From a checkpoint of a small autoregressive pixel model.
Model: 1.44M parameters, 16-pixel images, arch transformer_decoder, layers 7, norm layernorm, activation relu.
Training: adamw at rate 0.0025, batches of 256.
Data: trained on regions of photos with short descriptions (Visual Genome), 41.1 epochs.
Rows from block 4, named by matrix and row number. Rows with one number belong to one attention dimension. Each number is 500 + 50 x the weight over its row's rms, rounded and kept within 0 to 999. All counts start at 0. Numbers have three digits each. After the name is the row's rms in percent of the matrix's.
# v: attention query, key and value (stacked) (model.blocks.4.attn.qkv.weight, 384x128, the v third), inputs 64-127
# proj: attention output (model.blocks.4.attn.proj.weight, 128x128, transposed), outputs 64-127
v.6 100:521432467515550476502548536452509435625465505485495526511494521597489553489464481532485483481604505377555533535427615510497489546536507554471499505401492513487505502526499450514491436502514532
v.7 091:546516467491579428474502503469557533543459520452468503496494520504463433526530513514539485510488451519463508453443537427420519526373545562483513532589586564539412454600428574520503447424591426
v.8 102:529502477530540483483523455513496557543521470506374456435530484531486544441535483504487450498632477554478460521429450504457493503542448487508574491538527496453455542542445607551500455585516519
v.9 097:448539506528477481541496517493521424516525482475536572398537539543548523532535456479462582497489530568508544513516532402461551593526499453594442458348454386506408635440465518552484529601512489
v.10 099:548505479514455481504465492520516566459579527461587382515462487603487488501482571366522473502507533556516519526483580491534511364395490488549528418573546461524405511472528581551492461488536625
v.11 100:457478545486475457525498537484529465456546441506565510565494485523482486504568505559531452476543502463416487518429491449574499542400471558428527501483616533522523521595483444553501320541517493
v.12 093:494600444422523515421499486470436545589458455499368571505510501397577488512483528540538489505650516495436502459585454530563436533405446472455441473559451531513564420512516515554498473444593518
v.13 098:456486516486515468472492549486475519570510467422429488494542476526541518499539498495482480542497412488564452485486524484514436469481565476588488428518591420506457519452468482664487520536532519
v.14 102:473483429581479504528502536512494519466514507456550445449512427511526536490406504537539479507470517522484547507429541385466568414443454505519500501488527516567588468386549387481500558666526613
v.15 105:441469507455409499501467637521510495438507499515470508588504577559563499553488458544486465504446469564536444434476523565490545545528528556480479530508457564447480566564451470521491555504428449
v.16 086:535473486557504480519497462534552582423650421493457492505537446467463413536627438398464550545401573468471533485517487511490546535532585480497416473518460454516520515480541599477497471509524568
v.17 099:553505501487498521567525561488528569459560462470438611548490539493581505523481519478425473583421522464595389452500478479454521541576573471485480539483466431438510576548391452584500499547559389
v.18 097:415430509429490469419562495523498540505471471487571462501515497536531500610470500589478446532536554552452430559429412519571495527447507563564499470497529433487412512579405554580513443505526601
v.19 092:579479474452428462507462551565556500490483544491381473567495492444538595394491470481575462503593469523454512485519497518485557317408515449474581429528475566488474441506494613512505546481462629
v.20 093:581569531419606448472497537417518433542509475447583504503466475491456525566538506524512508545397586437477531520493478572554480494501529497499435454618564485574556527483440474445504522485552587
v.21 104:485485479465499500488452644536541479519463481516564526552520538571509541550535496515458508523413418489504386432493558545558509615445606566459525529460411492463468525619463554499498482474499502
v.22 098:525565473533499501509473518490552465470495496525507470575480551589501520530394518511476475587474487405531581498452457495484480476601555519539462479516478524491458410523427495529505546473523534
v.23 093:465474515471493497524490522551525508453470518458335458566421438508538515536376540496509448527503452500430560555558417500407458431544573495574487493549515491519388555521483579521512422478527461
v.24 115:505462519498504507507518502555496455515382332501376445562478484404489486465381502481450526514472424439547483574536435586441528460577563450450599543496485480444494574444520570407491509505526542
v.25 096:497490510464488458500520574441469501583476436426407511533540480433486463569550529529490496531594508400501379505502514467428577489497604539560475451565545516579424502500421490632520422543557489
v.26 093:489441490510607530506539481533427527504508545494390446510432528465482591408489574461484433512609489625422449444465448502467531489506466485450477481570475478431420502463493595539500550553559582
v.27 099:444549461608485509497476456560494524544595548521516499547541518462418528437499527458516497527497533576528562491517499435585512459622403540377470513455421450434533446493571419604503480489500477
v.28 110:485524530470565504524597437414522513585515499517547516656515517518513484554452565529522480495500512485533523537444470362531470383533433535577433446499465529472423448522478505515518530471490530
v.29 093:572575507591478473510490561540492464480434544533554511472518478510541515531404537526565465486435497528474526455505407382554489540530589518514578473495407538501559512573520556420507443485460446
v.30 100:467454529507500483444540596495455519510573558522482567475549488441378345471476458518487511455468525498477489462572481522488464546492529492513523553422532519386528498424549405503507522570529451
v.31 104:522407465565584483475580491542500506489587557489509501563554502502430468537429428631558455461485479483570608583593546494552438448372493444499534539536537526422504533530479523405492453501415487
v.32 101:425521542397424478502552523512504510462451455485537544487502565571476501537406559480497553478454444516408565484463431464511458487592415536494508527533473511602515546531482472505484603490460483
v.33 099:455449505519439502552548552519431463497412488566487502509513539338552556519464557441520520426493417468619501493630548515476538550507506461401517547520437584414552553370552475544499586482502614
v.34 096:490513564527471509520493480473501542584593537537509570575404488507471440555536522549495482515444390542551473505611457427546488499551567514534424496495492511442463474449541419502497526476566496
v.35 101:622460524477593532516529432591562498410418448544447449541462523522438507521444467515528486549572452404508524525502571468445597436464510483502433489659471502513468376498422475511524534423591456
v.36 095:535531524488406579521431487499470543538439514534509472563406504523512512467516551507528520545529640437494540522457495532480549451568456471504522497389558546476504445580491398452448498548512602
v.37 103:462455509534494519546555572527519509503338450538531567562472581487538536518503549437469525450472575447490522503583468534541564698540471417481555507443396534441490510568466601449495477484522466
v.38 090:443540558502543473474509509491480434529472416487514523584513493560508477554434414558485455587488468469576518534535531504583481452485517474499497548612442458466449453510478490556490487473534472
v.39 095:460560453495471462522475472420484425526525574601529461421505633431516509479607472480528547458491488513529419461497525529408542610453438508460487410544504523541513515554483480628488544539508475
v.40 096:467532482523474469488506462509375518483561538506564474519549485507449426477482492484553478413422562554483556546434439516580483477444383481510563508501453459548545551451555413542496573561509515
v.41 099:533483517390454500489551473542514508465550506490343419532432477547471512511476500534457504523575518519470489558533428460394576500488462501498468475644576405495487450501467508556509533471561481
v.42 102:554499556618550496472526477510496463472481557523491555447527493518443548425516512532500469470393430628467577511526491519612379517534440476549441538599450469447508541460593499385490467562509451
v.43 101:517565490493523471481509480483569420564412504493435528472500471516485536502487436548498493437490477396550547521471590519539433445490464469535574570533557461561481550537628440399514498466419592
v.44 100:488403518475496518493518446525483476414498501499461513506495464516510499589442529426583524445482432525523452518595501540538436485377469406561595529433467398511457601526531508372484583447428571
v.45 102:478498475471474512471506490530528503475519495532507414514470562586435595486558452378503490571537544504441462514395549488372607477538510494471482473534576494475494491484498415472522510640541603
v.46 101:487476543535578484509498508538428447557459449428493566529555485429469485521448510541471574431397510480541511530606453523583383621627489444502458545312449411517543554446540515396491469506478439
v.47 094:475491517424523472550527522453504549569542525434468450484534560572503578472536540498462488514591403522434416538412490443404575381485514528456504415597582546546433398581484538594480484550518484
v.48 105:547511525485570433454465554487422561510533412482395558542538425569475461470534418559529462494576481429479480510480523545387476536499558507553422500510532651481479537541439498476458413556593489
v.49 097:422478520592511526472548476459483490517437493481565571488503587540500413507424507457423549480496549482558495511528543411556573527594502449427443495522413426486423474494489491505494553583526543
v.50 111:519522434462546523460446517440443565586453561532553610492453417490526478443500542428514515503465571545528545483543469484478417578566435456550542496414484580489589457418479509554521374478530506
v.51 097:470488476504527507484555428475447505502542487537394511528454434474463502554429490525438481568587458439502486517550522573536454575447470493531476547663471498404478538473506408559500564465511423
v.52 085:516536534563500394467489554524473442513408472432489522453539407489504517493487452489548533415548465505474492478488545509551438538460576487499569488470523428449481692513546541559508472487485550
v.53 094:433522510511575478551583483428526457527498471568450457510473509418484587469498493567478521470475372514496469539456458446538595379556500514455551446542531483573510556464501528456483442490487527
v.54 101:457468533484599523473480567509516500359485484471577482429606476525520519465407456494525563496496544564506470418491507440463557552599523525475430531357471514504619515501417574445526524541495430
v.55 095:433471494535475518546511496526500453454402469517499565385517502399522574435557526460471527498474485526503508476503518453454522661572527524501488501393475418544496615432422460475511577526513444
v.56 097:396525504497424481474544551449572417488489446575438509466497537558510560511502460513449512521484541493514570516473598505406513476571442450512495467424530540501439507511461516496489579651503486
v.57 094:462418583512534477496505466443496474469466436457453436528495485513444461536534611506488469536502521502480524566390481497467390548536532537584500506499582534613444574549421415441502449517501463
v.58 093:533531475452510500490515545485566492565519534555465609434533488545425459458506485626495496529483446543526477448451435491530489439429497582440538520561428567507501459558518431403492529470551487
v.59 097:517542376462598546472493466537527518479411495541489476540503591554468482595478445406487443498516487447493444487535525519435565490409505447531506466596517459492508500552483537523516517451564569
v.60 088:515492528483535448465518492537552513443563450490592362531455481534572564562504513496557449563507455490447541476425571551511565427462488545468537447654503517476461449564450559565541526535502520
v.61 101:487508505480477492523515506476492458523557428591505479589509431545504585564639495504489522534500482439414522547530483477440606581573464450537522377647527569507527509559534458382488455494452406
v.62 100:468446561427513481486504543524525496511542383476480489485486533467483468497473526434499536541523475521434553455502525470444475558631449568462447517539562565573531521487453471487546584443475400
v.63 092:499493552579456431477508479476486495550465610459545604394451533476504488422471553546483535442401481526598527475564499619590383525558422464538492515422552488480465547407481472466496496521492458
v.64 111:471457516439519504533466558501513623471625403521504449503470516539490559516507558450448552512492491575407528492587492468481447510575525505457462419594605509512418541464496452481491455593541486
v.65 087:464476532467561473516533508462504493515585450571527447408473551415471473427500587547417541499398459564414587548480518512516502520457577484469403541591502566401467442493485488537499558516541479
v.66 102:502581443439572482406431513402479430567519565510609492466570468538449516580533491518599537520495542442490401501500520451437503474425523514561420441527587467503522418541465463526490497474555575
v.67 097:401545524508565479468516449442523449488429428574603523551459429583459559527404443491555473527578402413496508485425559454532583496488485551558363535532500551584515437523460523504483537453541540
v.68 094:467540479547399496485498522580453567398553519518448451526483504462515505495502513496588504510479424632520479480458425484609465497545593479421504576595513483432499475519466471539500515570517469
v.69 105:450501497497513426509527565459546500525468525460422488425511537522547443393540507531530448478477490452531519368446555550451478476468476551452416538431579619489565504488425507521499499620504546
v.70 106:551521444558571475462539467461527387501399567553512458500426402542427564454480516486562486482433538542564469549508473554448454564413474465528480496546573480529557579515570487438493397541505381
v.71 098:448535471504473426456463541507486486452505444524506456571484462466489503556441513502586488520399490558539489570566477421532484542542503475473495561396414548528554527483377473597491539507540495
v.72 110:486489453491539515500457537504549427514520470539488478510551458445533546462521480522545508458531508525404526533488503496480476464520518444449502505433437540557575467574536385497505542553532474
v.73 105:528432517511458486513570450508536440458448453418442505486489496516544453501424447435395495543630535388527500512460485501415493454469567520551611474514423576620459427466547547553498405512417548
v.74 119:413563465516490516522511616474459435501430505555357597514498468431545469453517549482480522538438537450596465438535550467447469614570563524553424514522507518524583556494511421574508509535493376
v.75 107:489483543473519497540538537440522498565480583486527567468516507449535457625419552557530476527568404444510441445494517444626479515449542605480422554515449507501488481543404492487500451450572486
v.76 097:516567461566537489493459456444490474555562491533489512407519484497436507508545485583379593555522444476364532490580519498464548559565518536497346558541479473473475499472522409450492569466457439
v.77 110:555481494473519494528521502558476493487453415516523425587513517487564509516364500493541519490424479442542517537552408552536402548486492564479459513485496477508560609551370606555516559462435504
v.78 104:582488500422549449498510518495537459607459495576510602488497566503497511529481497430512539429521560503524462489562479487566518526502431412465476413478523418575416507477504478360520424412575494
v.79 111:541458442465460515519559462505498462553472449483445589455513557510547557521512544539531500521516460500579488534429524497521554428485484530501435499526647638580422488492500507564499497565555515
v.80 102:498452475439527462535509565505459512432465474458455484580548511512494488449634456438498456515384566490503532529501604471437553591463576530519498444438495446463463590573377494561512503593537408
v.81 099:484572474582456540502456512438423507487410594542494459491480394578579517447476519471505388532570544471527492411456598530489501496521522469551510549480468463468584524492389597627495509446569525
v.82 104:458549546516503527487490485437494528535510600574464476437514489434531466429524424556493443499569424583432490501517479450430578386418495434477550474578588568441417471528523504588489537566470520
v.83 100:505486498524600537454510513485527552404494480533469528479537483485463583449493509509441478568541490524409483417468434531543437472532573555519648563511398558491474515486614485445499426556451568
v.84 103:409495506467488497465486507392454426469522462563474441468433459554572514575569489483415465528521575454489556543469512482445491585600482437555452525583570472475434496562511557512494532510547470
v.85 104:515480530541555470468506529551487545464556483515339467577458511518497530465523431625478451530534531522458597419501556534529481551597460512531517513508477533397530444538512471431499495470430491
v.86 113:481530414494483468451483555399468403529376478447611538521482522550503560535489476455510524530459551511535491569482470572466488546591404538507487495457517446499498446417459441590494582646525611
v.87 090:475448497561503445498551464536465580473442504461396473409523436428568500509490545463469487544533520553561477566508392578536428515499552528595440507478483458559471508444452542537499522506602579
v.88 106:567491553581518484515544442427501499504519429509462536448527489496490558392542492509489476544541402497526469428438549507486556505562485472559450480426547447470499644568469505409510440639477519
v.89 107:504488475463556572506501477576484522524520556427511490471480584483486541573493540478518504477496534554475591493504466481529503450512411518413467492541546436572528341590551385468507485384509533
v.90 104:457494531482529490543535509521472466450487457465540493519489464429588447487556604535551454549506575437439535447504560446518463415553531428552629429475575443527550562424453600489495603448570502
v.91 093:554569492538529507491502449563506503476479511583516466462484486509533502474589525452526475527518591524440425478483452447497616461561566448509435479507406514505539434553493534465488508418553469
v.92 107:512482520508532461472516419466383507590482478471524486434542445458438400523503515571495482477514532496529491572500456524426384518502494571670420502440487546503469424446509526511511520498544570
v.93 107:530505540481536516440460478529452561583358591538513522480516552532478542570513525382482569519534506523518568398496530510459492373513506445467551561482527457440567548472585578445483467475425530
v.94 104:487491517459523537552483453478559526517370501571518537529429441468471461539418532528480533502475398400567591557555450466498571455485474482485538546501572557484505573487412543492484501436496500
v.95 105:497469412518450479470534475470541462504530427507444513466470579543514468494503471539498552576476495480550482482509544503548423484538487501493616498546445549462413528448506537445484511554400530
v.96 099:522478458472396531463460560439511515452560425565516490512474496600498401541475501495474548530459472543643570476623490451446510529538553448458510547627512504520495408506496453444507610468438450
v.97 092:395489529497478464492441544543466519508484528570520541607432506454451559523505497586504486462484483477515521454461488477509416566496566605473528507511602453466365545486502456447521565415547456
v.98 106:447509494522502536520517461440485443436435452520603571498486456483522458486472502496476567499460417543584500506597444465509352423520530402428528611393528503498377459512501551485500454541560514
v.99 103:480489437492513533471488421504470496460579584538528392374548457513473445473462445479482518552504526481439544532472514483531532520482415470512520535618481521447603449437513505566489502568503515
v.100 102:470504509497459535480478543487556505443486474570466580520489457557468463515519532479468469617555504610586527513470457427361580446513580531483524482541534565481442385481573569549460494376493473
v.101 095:445516505480524556571535452444421519423492521590545487461491573502515538585535522424454483478501516514504515461582460463433581596555430461574435487578642504430492469505481594497524530551478551
v.102 097:487442444538553522519545536538528448407417410532465520570514437565468466484440497472532421550457517474588518562412475500497534440444527491509523533541501542517476466448483425463518556542585423
proj.6 098:424536499494530458549563564481447482509571529515487499486426500501401442507519654452451524523493543441498447488499419491492428493493553429545481465517520492466404479571541471538467532439434523
proj.7 089:553534507465491472549545406393549474442496510497526531556490415549547519521478512471467460539504511541494548467590535471523498469577435480461557514461477460519607514478521508508796517533497503
proj.8 104:504395499523414525499567533390547528501492538554602556528575534477493586546509547549585523554464602502583471501564411516493546567561509532488454539544576448511490501459490470469425469540458534
proj.9 104:503508426512492510410378510493566491577471577502381468557485495445552618478455536502450503485536526481532432498452546466629524526529528519525497504615527521483609457507475526601409468426506558
proj.10 109:575585402626490499526479430405494473563550439492567471483519533537456556485378529569488527558489474499456443425445428492437494532507492434509484462485504513466592543514510486489323569420612397
proj.11 096:511456554506471462446504503432436532427543495500548521534503596516466562496517509488505505499479481492548485518497550394526555476489457440545438547484471468574559476380561581567323552542391477
proj.12 082:450490512504470473583528469569487499478512515471540471475517518442516478513482535463531461489495479386424564562548517435516495588593530540480514509515557439555524513392527522540312464465457437
proj.13 108:447470481500427487590403521468612630543405482456489476474482442475505569526554514517559546513564502443562486551469557442511418526555514412531485490538463604490572444524503467480407486438523511
proj.14 097:561530626486504483540503555589580520471480531471458467487508567467500458528528542547551495462517433513503481450452505495557563578533462510499459492523427492419467570418546461543412469419468414
proj.15 112:560632335462532454553407517535431507467471476497508527523505472475476460513572507572493524503521489615431457489558486448416489490466519541491525465491505429536553504469533509490401496521557573
proj.16 090:447600506557498502454597527452498488496498569550544511494499508479588514510382562473513488489441599407469480564494467535491551448469514414480464519500534509494552548506465479560603502531559529
proj.17 104:485437477455524530398572566444468562558527558482477516481480521471542530398479517493504496484522523547538428494454563405410425523403489552500495511509478532407523468443464512467548488538461554
proj.18 097:642414350595448478549458486437538536517401503547486479431536565505387498497543494477498499462505548586477457494598473436551559490547531469461446463551563555527553522455469471496398564484487525
proj.19 091:479454586508501482487435491560496493511501520452644457525543548458607469417530530576430452487488460471449493460510440520403464563547502410456485453483553453496473508485485370486691434425553460
proj.20 092:490460488603534430395442514508476553520526384489437591461450471408515568483498472513582479507574404503540600526517475460511467450496417524556540480545438455584509520529471493578542512469536456
proj.21 108:449507432564492481497565513521479539481474520508481432533476472447490465558537490487510507510461518606585431496617553433390482393481511529501462545529541473539495438528507503540559414565504526
proj.22 097:366520491517497533490463511574485545543548467479581437472492481374463500480545482429589499524470519491481460511493412485593442535411427503510479450456481535459421511507534519560552466473481554
proj.23 088:451504357450524521541571494529539584595513446532592451491512531535507466379510546509509461451480512607582492445480454460554466490516509492404472457462422479492523564484462487484685513454498520
proj.24 101:505523614540471516500448454561569539538493491502496472492466589486509430446610472508543460474504474467547528521552526547507530566469516521488472513532475487472560465597431495519250538558426557
proj.25 089:452458502460412539509399473501422537468490496484612544504485489458431514428453556537499497481560496492570432446490452483559451502461463403432494493537478513514570540571460484477720506556490545
proj.26 091:459455464471472485507473551451553514565512494504556482441521585475539475596451474558574479472526464571559487416511529478481485567528516505453556500467487534498481454483478412403391473500452517
proj.27 101:541483586522541528541591507450435462417536480475444464404516437514556528607405514477478498492501537423506493467363498500431467651460539469470553539437533485454414442520483466476493559509442487
proj.28 091:478378532488523535461425483518437551411519567479533519454483453454402456439415479531485533533508465488530444516429462518535486513522483483507498434524521515463507518519550521536771535479487553
proj.29 096:487469471385492515567507369500513474525507539468540531510505612514427492552439397517499458539471400596460530530544614602548576456515484586551491499450491464442438487454487489531504440498450579
proj.30 097:409592471352383524508562494539458449371460504487519563507506495501372512630507526541484506537533491446492509478347463592472508532428494443523481589529395418571457496529478531542562441484488562
proj.31 107:526494570421563519513470493490521511502427496486522476449497514513541511438476567423546489529480411506464621448332371425429581484475543570561534494535549489566529480561493461529409546534494473
proj.32 103:631436530534514494485493416616494524421527467530506542514505463526496473531616468509509511542453457525555449586445679418459491446488463522536529525495547451524430524520523492546456420481540513
proj.33 101:526608547411583465539485479447445473543539540457422504469484477504471484510490407417534457526533481496552456536394563508503457504590569520452481503483480500547509420578433535543453540465533428
proj.34 096:373523374372504492571399593548540453510464489527409494464451546438494450497517404496481444422516472535503434500449465496479496523524517500481602483503530546490554486534458567502321576430480526
proj.35 089:443504585433564539465430481583465488529504468547490501527481495565549480484495494521535500503496542519511482503439411497614496523512470479458545448473472533436514535457497437474825424524538480
proj.36 084:463560511564488530408495525646562488559533451462510520481503538465483507521499493439458472491500520564484524531510557564535523520457473523538508504497514519508435504454531535491165509456512397
proj.37 114:531486596453553474495353478513438542507517468495478443437436577563411482579520509549407481527524510524447431549511517425500573467459524501497517518404582540517501437477531498492539510521477436
proj.38 090:481452415504551477512472455503429538573533547537450474448457501411513490425523496486526515490492451470441586466490396500537530608442535489496568465526434613477574494487513543460394496463474563
proj.39 098:387568415452485458534441554483414470461430469520504541585534423536445506565543536490451558503537389467468543566509558497539521381554512454521520478483484492429601459427450496494605365511468524
proj.40 090:573498516553458462615529478491492487407472541440416483458540530551567431516436430558412517504508446465529569456456604485458574584482449505550536525526393485501473432585457538496276481457491480
proj.41 107:518534453454479543520521558506470521526548571543552513505490534457513585453515545587513483482495484390538481546452486480543501553537505474552483491496432514492542523389492473423448458473437537
proj.42 105:503486557424497465596514517435494520467541462498469511476499512471530464582454415538570507541441453414529534481510417540482550555511516475552524509454459451524447468459581473531632432429532596
proj.43 089:486461562541508497532552474461468518475547484469516520521455463475504541421503501500524543502521517455511511484478511516522557530437490463579493505452488594528476513574575448509811523475465488
proj.44 098:459602454493492510426549431563495501538510524463473546502471512529468437469521366499466508526439505523558564501492545449459586524527520529528521531564535574477493476477488478496348510441626461
proj.45 103:543500529501437553512489556508468488595552464519507392466510582429498611578527546562529461446517515510572500483509438475575432524514416514496486472503501511461490502503531433515405489548507468
proj.46 112:532565609402528496523474457589528477489466523429407515437415446528537552538559477443481490524506417481509498575513461530596521536400567475555520608554505457486464466569511520533390524485495486
proj.47 100:586395635490473502472520511523548484483445497478613490570526487500559490531450530511506522528477424487575529454502499544425404540550444479501473466407520443473574481480496517494429390510501486
proj.48 088:417495439510483473564506518534519492526486502449579548473539496477564529462428545452488459489507455523540523490550439500511514522527452523498466503579441448589517524534540563556174481517500481
proj.49 101:614449522520417511562522454491472447491501464480427365525425475459492475581514489470507559509523509481521502498379489521560542528502497538462565468515560616395502545539524477463359519542556480
proj.50 105:466512482483509557638513457522522518569464494509449436479511458547395521487472456584435484515486570524474391530545443578494465463473402517471476515538478460444476485479502599474675580454413484
proj.51 089:412492482472477497541501604520438567421500493535471546418521526584471478508491531394532496472539464348507557466409462434455489447513568630517540463487470460565519491515471466454431528488497592
proj.52 082:502471458492454458537487370394406452449523529467506558570501534475459568543501506559457523524538466462578492514500468470513551525530511423521481532536451531451540495580519413498764539486540561
proj.53 089:465421507495541434420430446501446501531510504594490539477471482497464466446449492478588557496502525530529611414516637526494484533566513427509572483530543499475504450515422474621269530449512524
proj.54 093:530473489478494554482488426465418513550497563459476457568531494529481550607493497526527496511473527559512473530500506632517461519486507467518467538609508505504450529457528547477795430530541478
proj.55 093:567520417406482509455527523536541441544509458518438534513527548493527533538471488534494512506517501499456486512565599499503429483512571486583475491474526432414543394492462440454615456484464535
proj.56 091:450547531479508482414555487589438484428486488492475479497579531381412568535494551506521523525478516503515594508478459539523457541490485510519443448552492509455536509490495474548335493397546658
proj.57 089:560600454513436508409429531512471560532504370514551556431468496570417536511564523502563561504499543520523434442562534477574589475485468473485536500476455554480522501498553538498473589495481562
proj.58 085:501480525510482491430463483531525454454456516508486472523505520497492503561470448474557512501470465565402554488496543506466560616550459549481582515491566468556538471483521537604259497490461555
proj.59 099:521495437455428509600569438436542582487482495475528459554547462484495514464391465465535514511507517557537530472551473438559492488516453561466475452483473589462567552501484473492651494516432404
proj.60 079:508447426524550492468484489410428502507486530533451473512511527468536459489494536553509496509481455527514555488575409461463509488489479455461507450455484497486559552499504511482853480533511499
proj.61 095:496447542503521521461328550558480546517441465581486530495514526491497507525414619554477515483409547434551580536523512513457553433547504551506513411486568382480519514581475521540366447524423512
proj.62 081:552575475444505530457458512457445510466515518542408505505497446543490479487549487541515506495464458478491436534486486493546438521520468471428516476484512446530483551491499483494869536528439564
proj.63 093:508559486378490465559505542520525438511519366460453550510465510546471572517642420455469533550528440545452472492406384507540494532484492451506560522466487505465547428505526516528580446377597514
proj.64 105:539526428512573497516507479555526531440564518499520475480507403436442444528444512463538491512477512534511514492426571498492427450438436593474530523516500481463509552488479577480261565520540474
proj.65 098:579481358409520456408603549379525564437528618526511537507449381429548494499535506557421509490511507443469401464486499516555454465542527462521524535495487464515458495511495462441617581524464498
proj.66 108:425363584486434479371411518526575509544508464526428573489491548507530453555389463440469513513465529517461563496496587453508568476513498456457520540440590530530533530571557540451489468575558523
proj.67 102:457357582534434488462493498521494403583499532546492538477456528442522456473530461442509488524501643546447371518487539393455493475563535467469551507469497459498446484574516552487515508522528482
proj.68 098:551497468575514484437491528410476519532537523463585444487489471393533471511499479526560433462543534510484522490470569500463493462453550450540506590478476502509455450452470449430506606445530492
proj.69 108:447576453487515488502588471474564522579455477490537432575493510451524489509492479402421536604487509481467519489529421523558460494436505559516499480429589502539557523513528526540470577511479489
proj.70 106:445431408484585482507489535411478521536570504532527532553464488469568553443489598423533499462519509622472500453540500497552518471511538571477518450455566516496579422528504568433392504558540483
proj.71 089:474467553535429464422493512530506547549452556495553432482500553518458555490416437505475449512478486517526461507511553474429519532500495493526471521505477528506479449516492497471267506473481458
proj.72 108:416613491544588485573502527563516483562543567482451540558513534507403480579493523499460481460498546544497562531491509455562523484490528504490540509482437484561571586493456511532671477452425499
proj.73 092:451494493446498537626509433402434473405474460513505559450503484580457507508578536522553519493484450499501452546546532543454506507440464477495474468572567491469506458454424434515743400484515475
proj.74 119:578533551542494509503547557531496487488479411511494511536521490509468532497490588569527498502442536498509444474519607503585516378528426541537437504572443470564474509453527571478526472486498482
proj.75 105:493377564533438517509581580492521458486511520504390508496520488403473479546591416454451451438497555475429390475476426467546478503532550501551489537496522425397484525477507456379569508545483515
proj.76 098:492492593419489554520515546516497456509485490520525559533488334567547539475500448519485468485495544403446448401528369556590520431537468431481469555499418538562398556541499476456614522478591489
proj.77 118:574562660518485491522544474571492506478509562532547442545560544513410500496470542488509529488493557494558483476524501421438475419585482531550427519571493618495542493497463576498462512498457559
proj.78 111:548501620537433462556446516495513459558562528525474494523524535493553557454460428542484466572513507548420474470464476483528432566518514504478482498534533504458465543480554475415382532599551475
proj.79 102:520512507468429536540560493575485468509477518427453493621547491493529454552509510514444537496469537515473440460558500496429508525517497555469495590501596423409413567504540440470579485472532601
proj.80 109:595548414449474503328592463474498552498479518521458436488440474506466596542474562575443506513478458578465585489491449534470472474460488423540483434497494480517499495610497530500653475462517476
proj.81 105:409532583531431552441525504359522556549450465535537433495544531522460520499558409442519542491496557435483457559465453475532493415499547488484474494477480426575469502437561500433637504437393429
proj.82 108:497506493532462494499526488537507537413504464471429514535540520458497445537515411488539454454483467499467541517516527447529454536537474582452518501513510438533474508442463491521644469541460606
proj.83 103:615592452507580523476421510439550522484475532543555435462510461462415483497567552512459502419523560476443589476516517563533485534503554488549534466487529471561440518477487443496545525439510449
proj.84 103:485369498487637492524519568429425469468504570517449489500486431543561564476459437485478566508531523542483498492503594556522451446476506529520492530501413517482478491437471523451673456512462473
proj.85 107:524622383547559474507392538577458535535480463493524528441451488478471515485469445341555500516524524509522513491531569538517498423560516546568501456508489544546535572488529466526442589433449486
proj.86 120:568449610556497458512478561474512454467430471518565516512481425498445406455523505529496481543509518534499469532591459482381556490445459471457447509456515435515459493522479563424491452555532589
proj.87 091:556456561391484512423549471373422505491488532479594539479523548527535403576504503539545526492491571578537510491510454585378545543458522448452472518486544563543378484500511505425503518543484474
proj.88 112:514489463502500490395461483619488517571521429501592529490492532574519641452469547532512462580509475492468594389567386548444435517530510414520498503536516467541553482545470542568568503440546446
proj.89 102:549585560462524508540468547551530464529481448439410415437494556492532477521604543525501517495499431534540569553485444488552564515465491525486501537506517487416549465441504485527720540478523470
proj.90 117:420490362610473480541551456558541498567489493467537450485583532450581480531516397531497485525493473408552578480627554498500453429515490491450500465553490543449522535502530507535451606412487492
proj.91 094:408486519515452540485457561417479433666456511510463386450532498573538568516449370565492500452540472498489510570483536565547483432571578457390506537446431550508564513489550472558482446503567440
proj.92 104:481423421478503508457573466480548460495516494453496635470496520493525372510415505440558499496455524520457410501494484488448548503539479508495472468519582550539528505543543569587273554606464515
proj.93 111:518551527605539529565404493281468489562481433543497491551519470529475489484536546461537482552490501404447552605593456552524439428484562481459503471493509525550384469479514423475581565521523467
proj.94 112:511390493459520489414438505600471507423491518519503569565540527476491490490512502438486505485514506437569448559537431560509583457496492508473538502495437486456510427509440441556456538558447611
proj.95 103:479423454557502503632538485491544510503534442493488546487542426502449549480517575454457483460500551510453518513541593517450440478510488557471506506572564563464485529505408453463260505463526516
proj.96 101:513545604532518520393520512469451483426563496450416454496460456467498500410579453537490512493558523431571516546348517556520449503393476591488591531506462545568460491502430533452543458464573491
proj.97 093:511401412420509499425457504469450483454556525529487519554478465431487499526474570470450461448546485466515510447420517494595484561475519412585490471484508457435455474467580484499530547525528487
proj.98 086:590439524526512488448531464608560517493460479521587458515516496520484463491577507533445482475501511492482503465504537514462500529546530514537489546503498468541507517482461522493169475506454492
proj.99 112:611488474485450498572466484524569548474403465571485445481506479571572449390472473508476527463479531447462576542561473523418469435500527552504504497464488592506486507491518526360568560580596505
proj.100 102:436592510457527518516437487478469505465495498465486555446555460486441489519539415433485473435488525478476494565439562582489553466527543549542496504546497491548416412543467515549315385370590568
proj.101 097:464427589557522513442611526465486486473522470482478448520485532467497527446478442540539494504504508411507562482467486544481489518522519527554471546531486543468462494515548593461677516567499463
proj.102 101:587434454611501503589550470542439518510462588482517494474463506406510536503587533531482488479500552571491485550443493510440497536476492488495534502528530431505504502625461460511693417401505521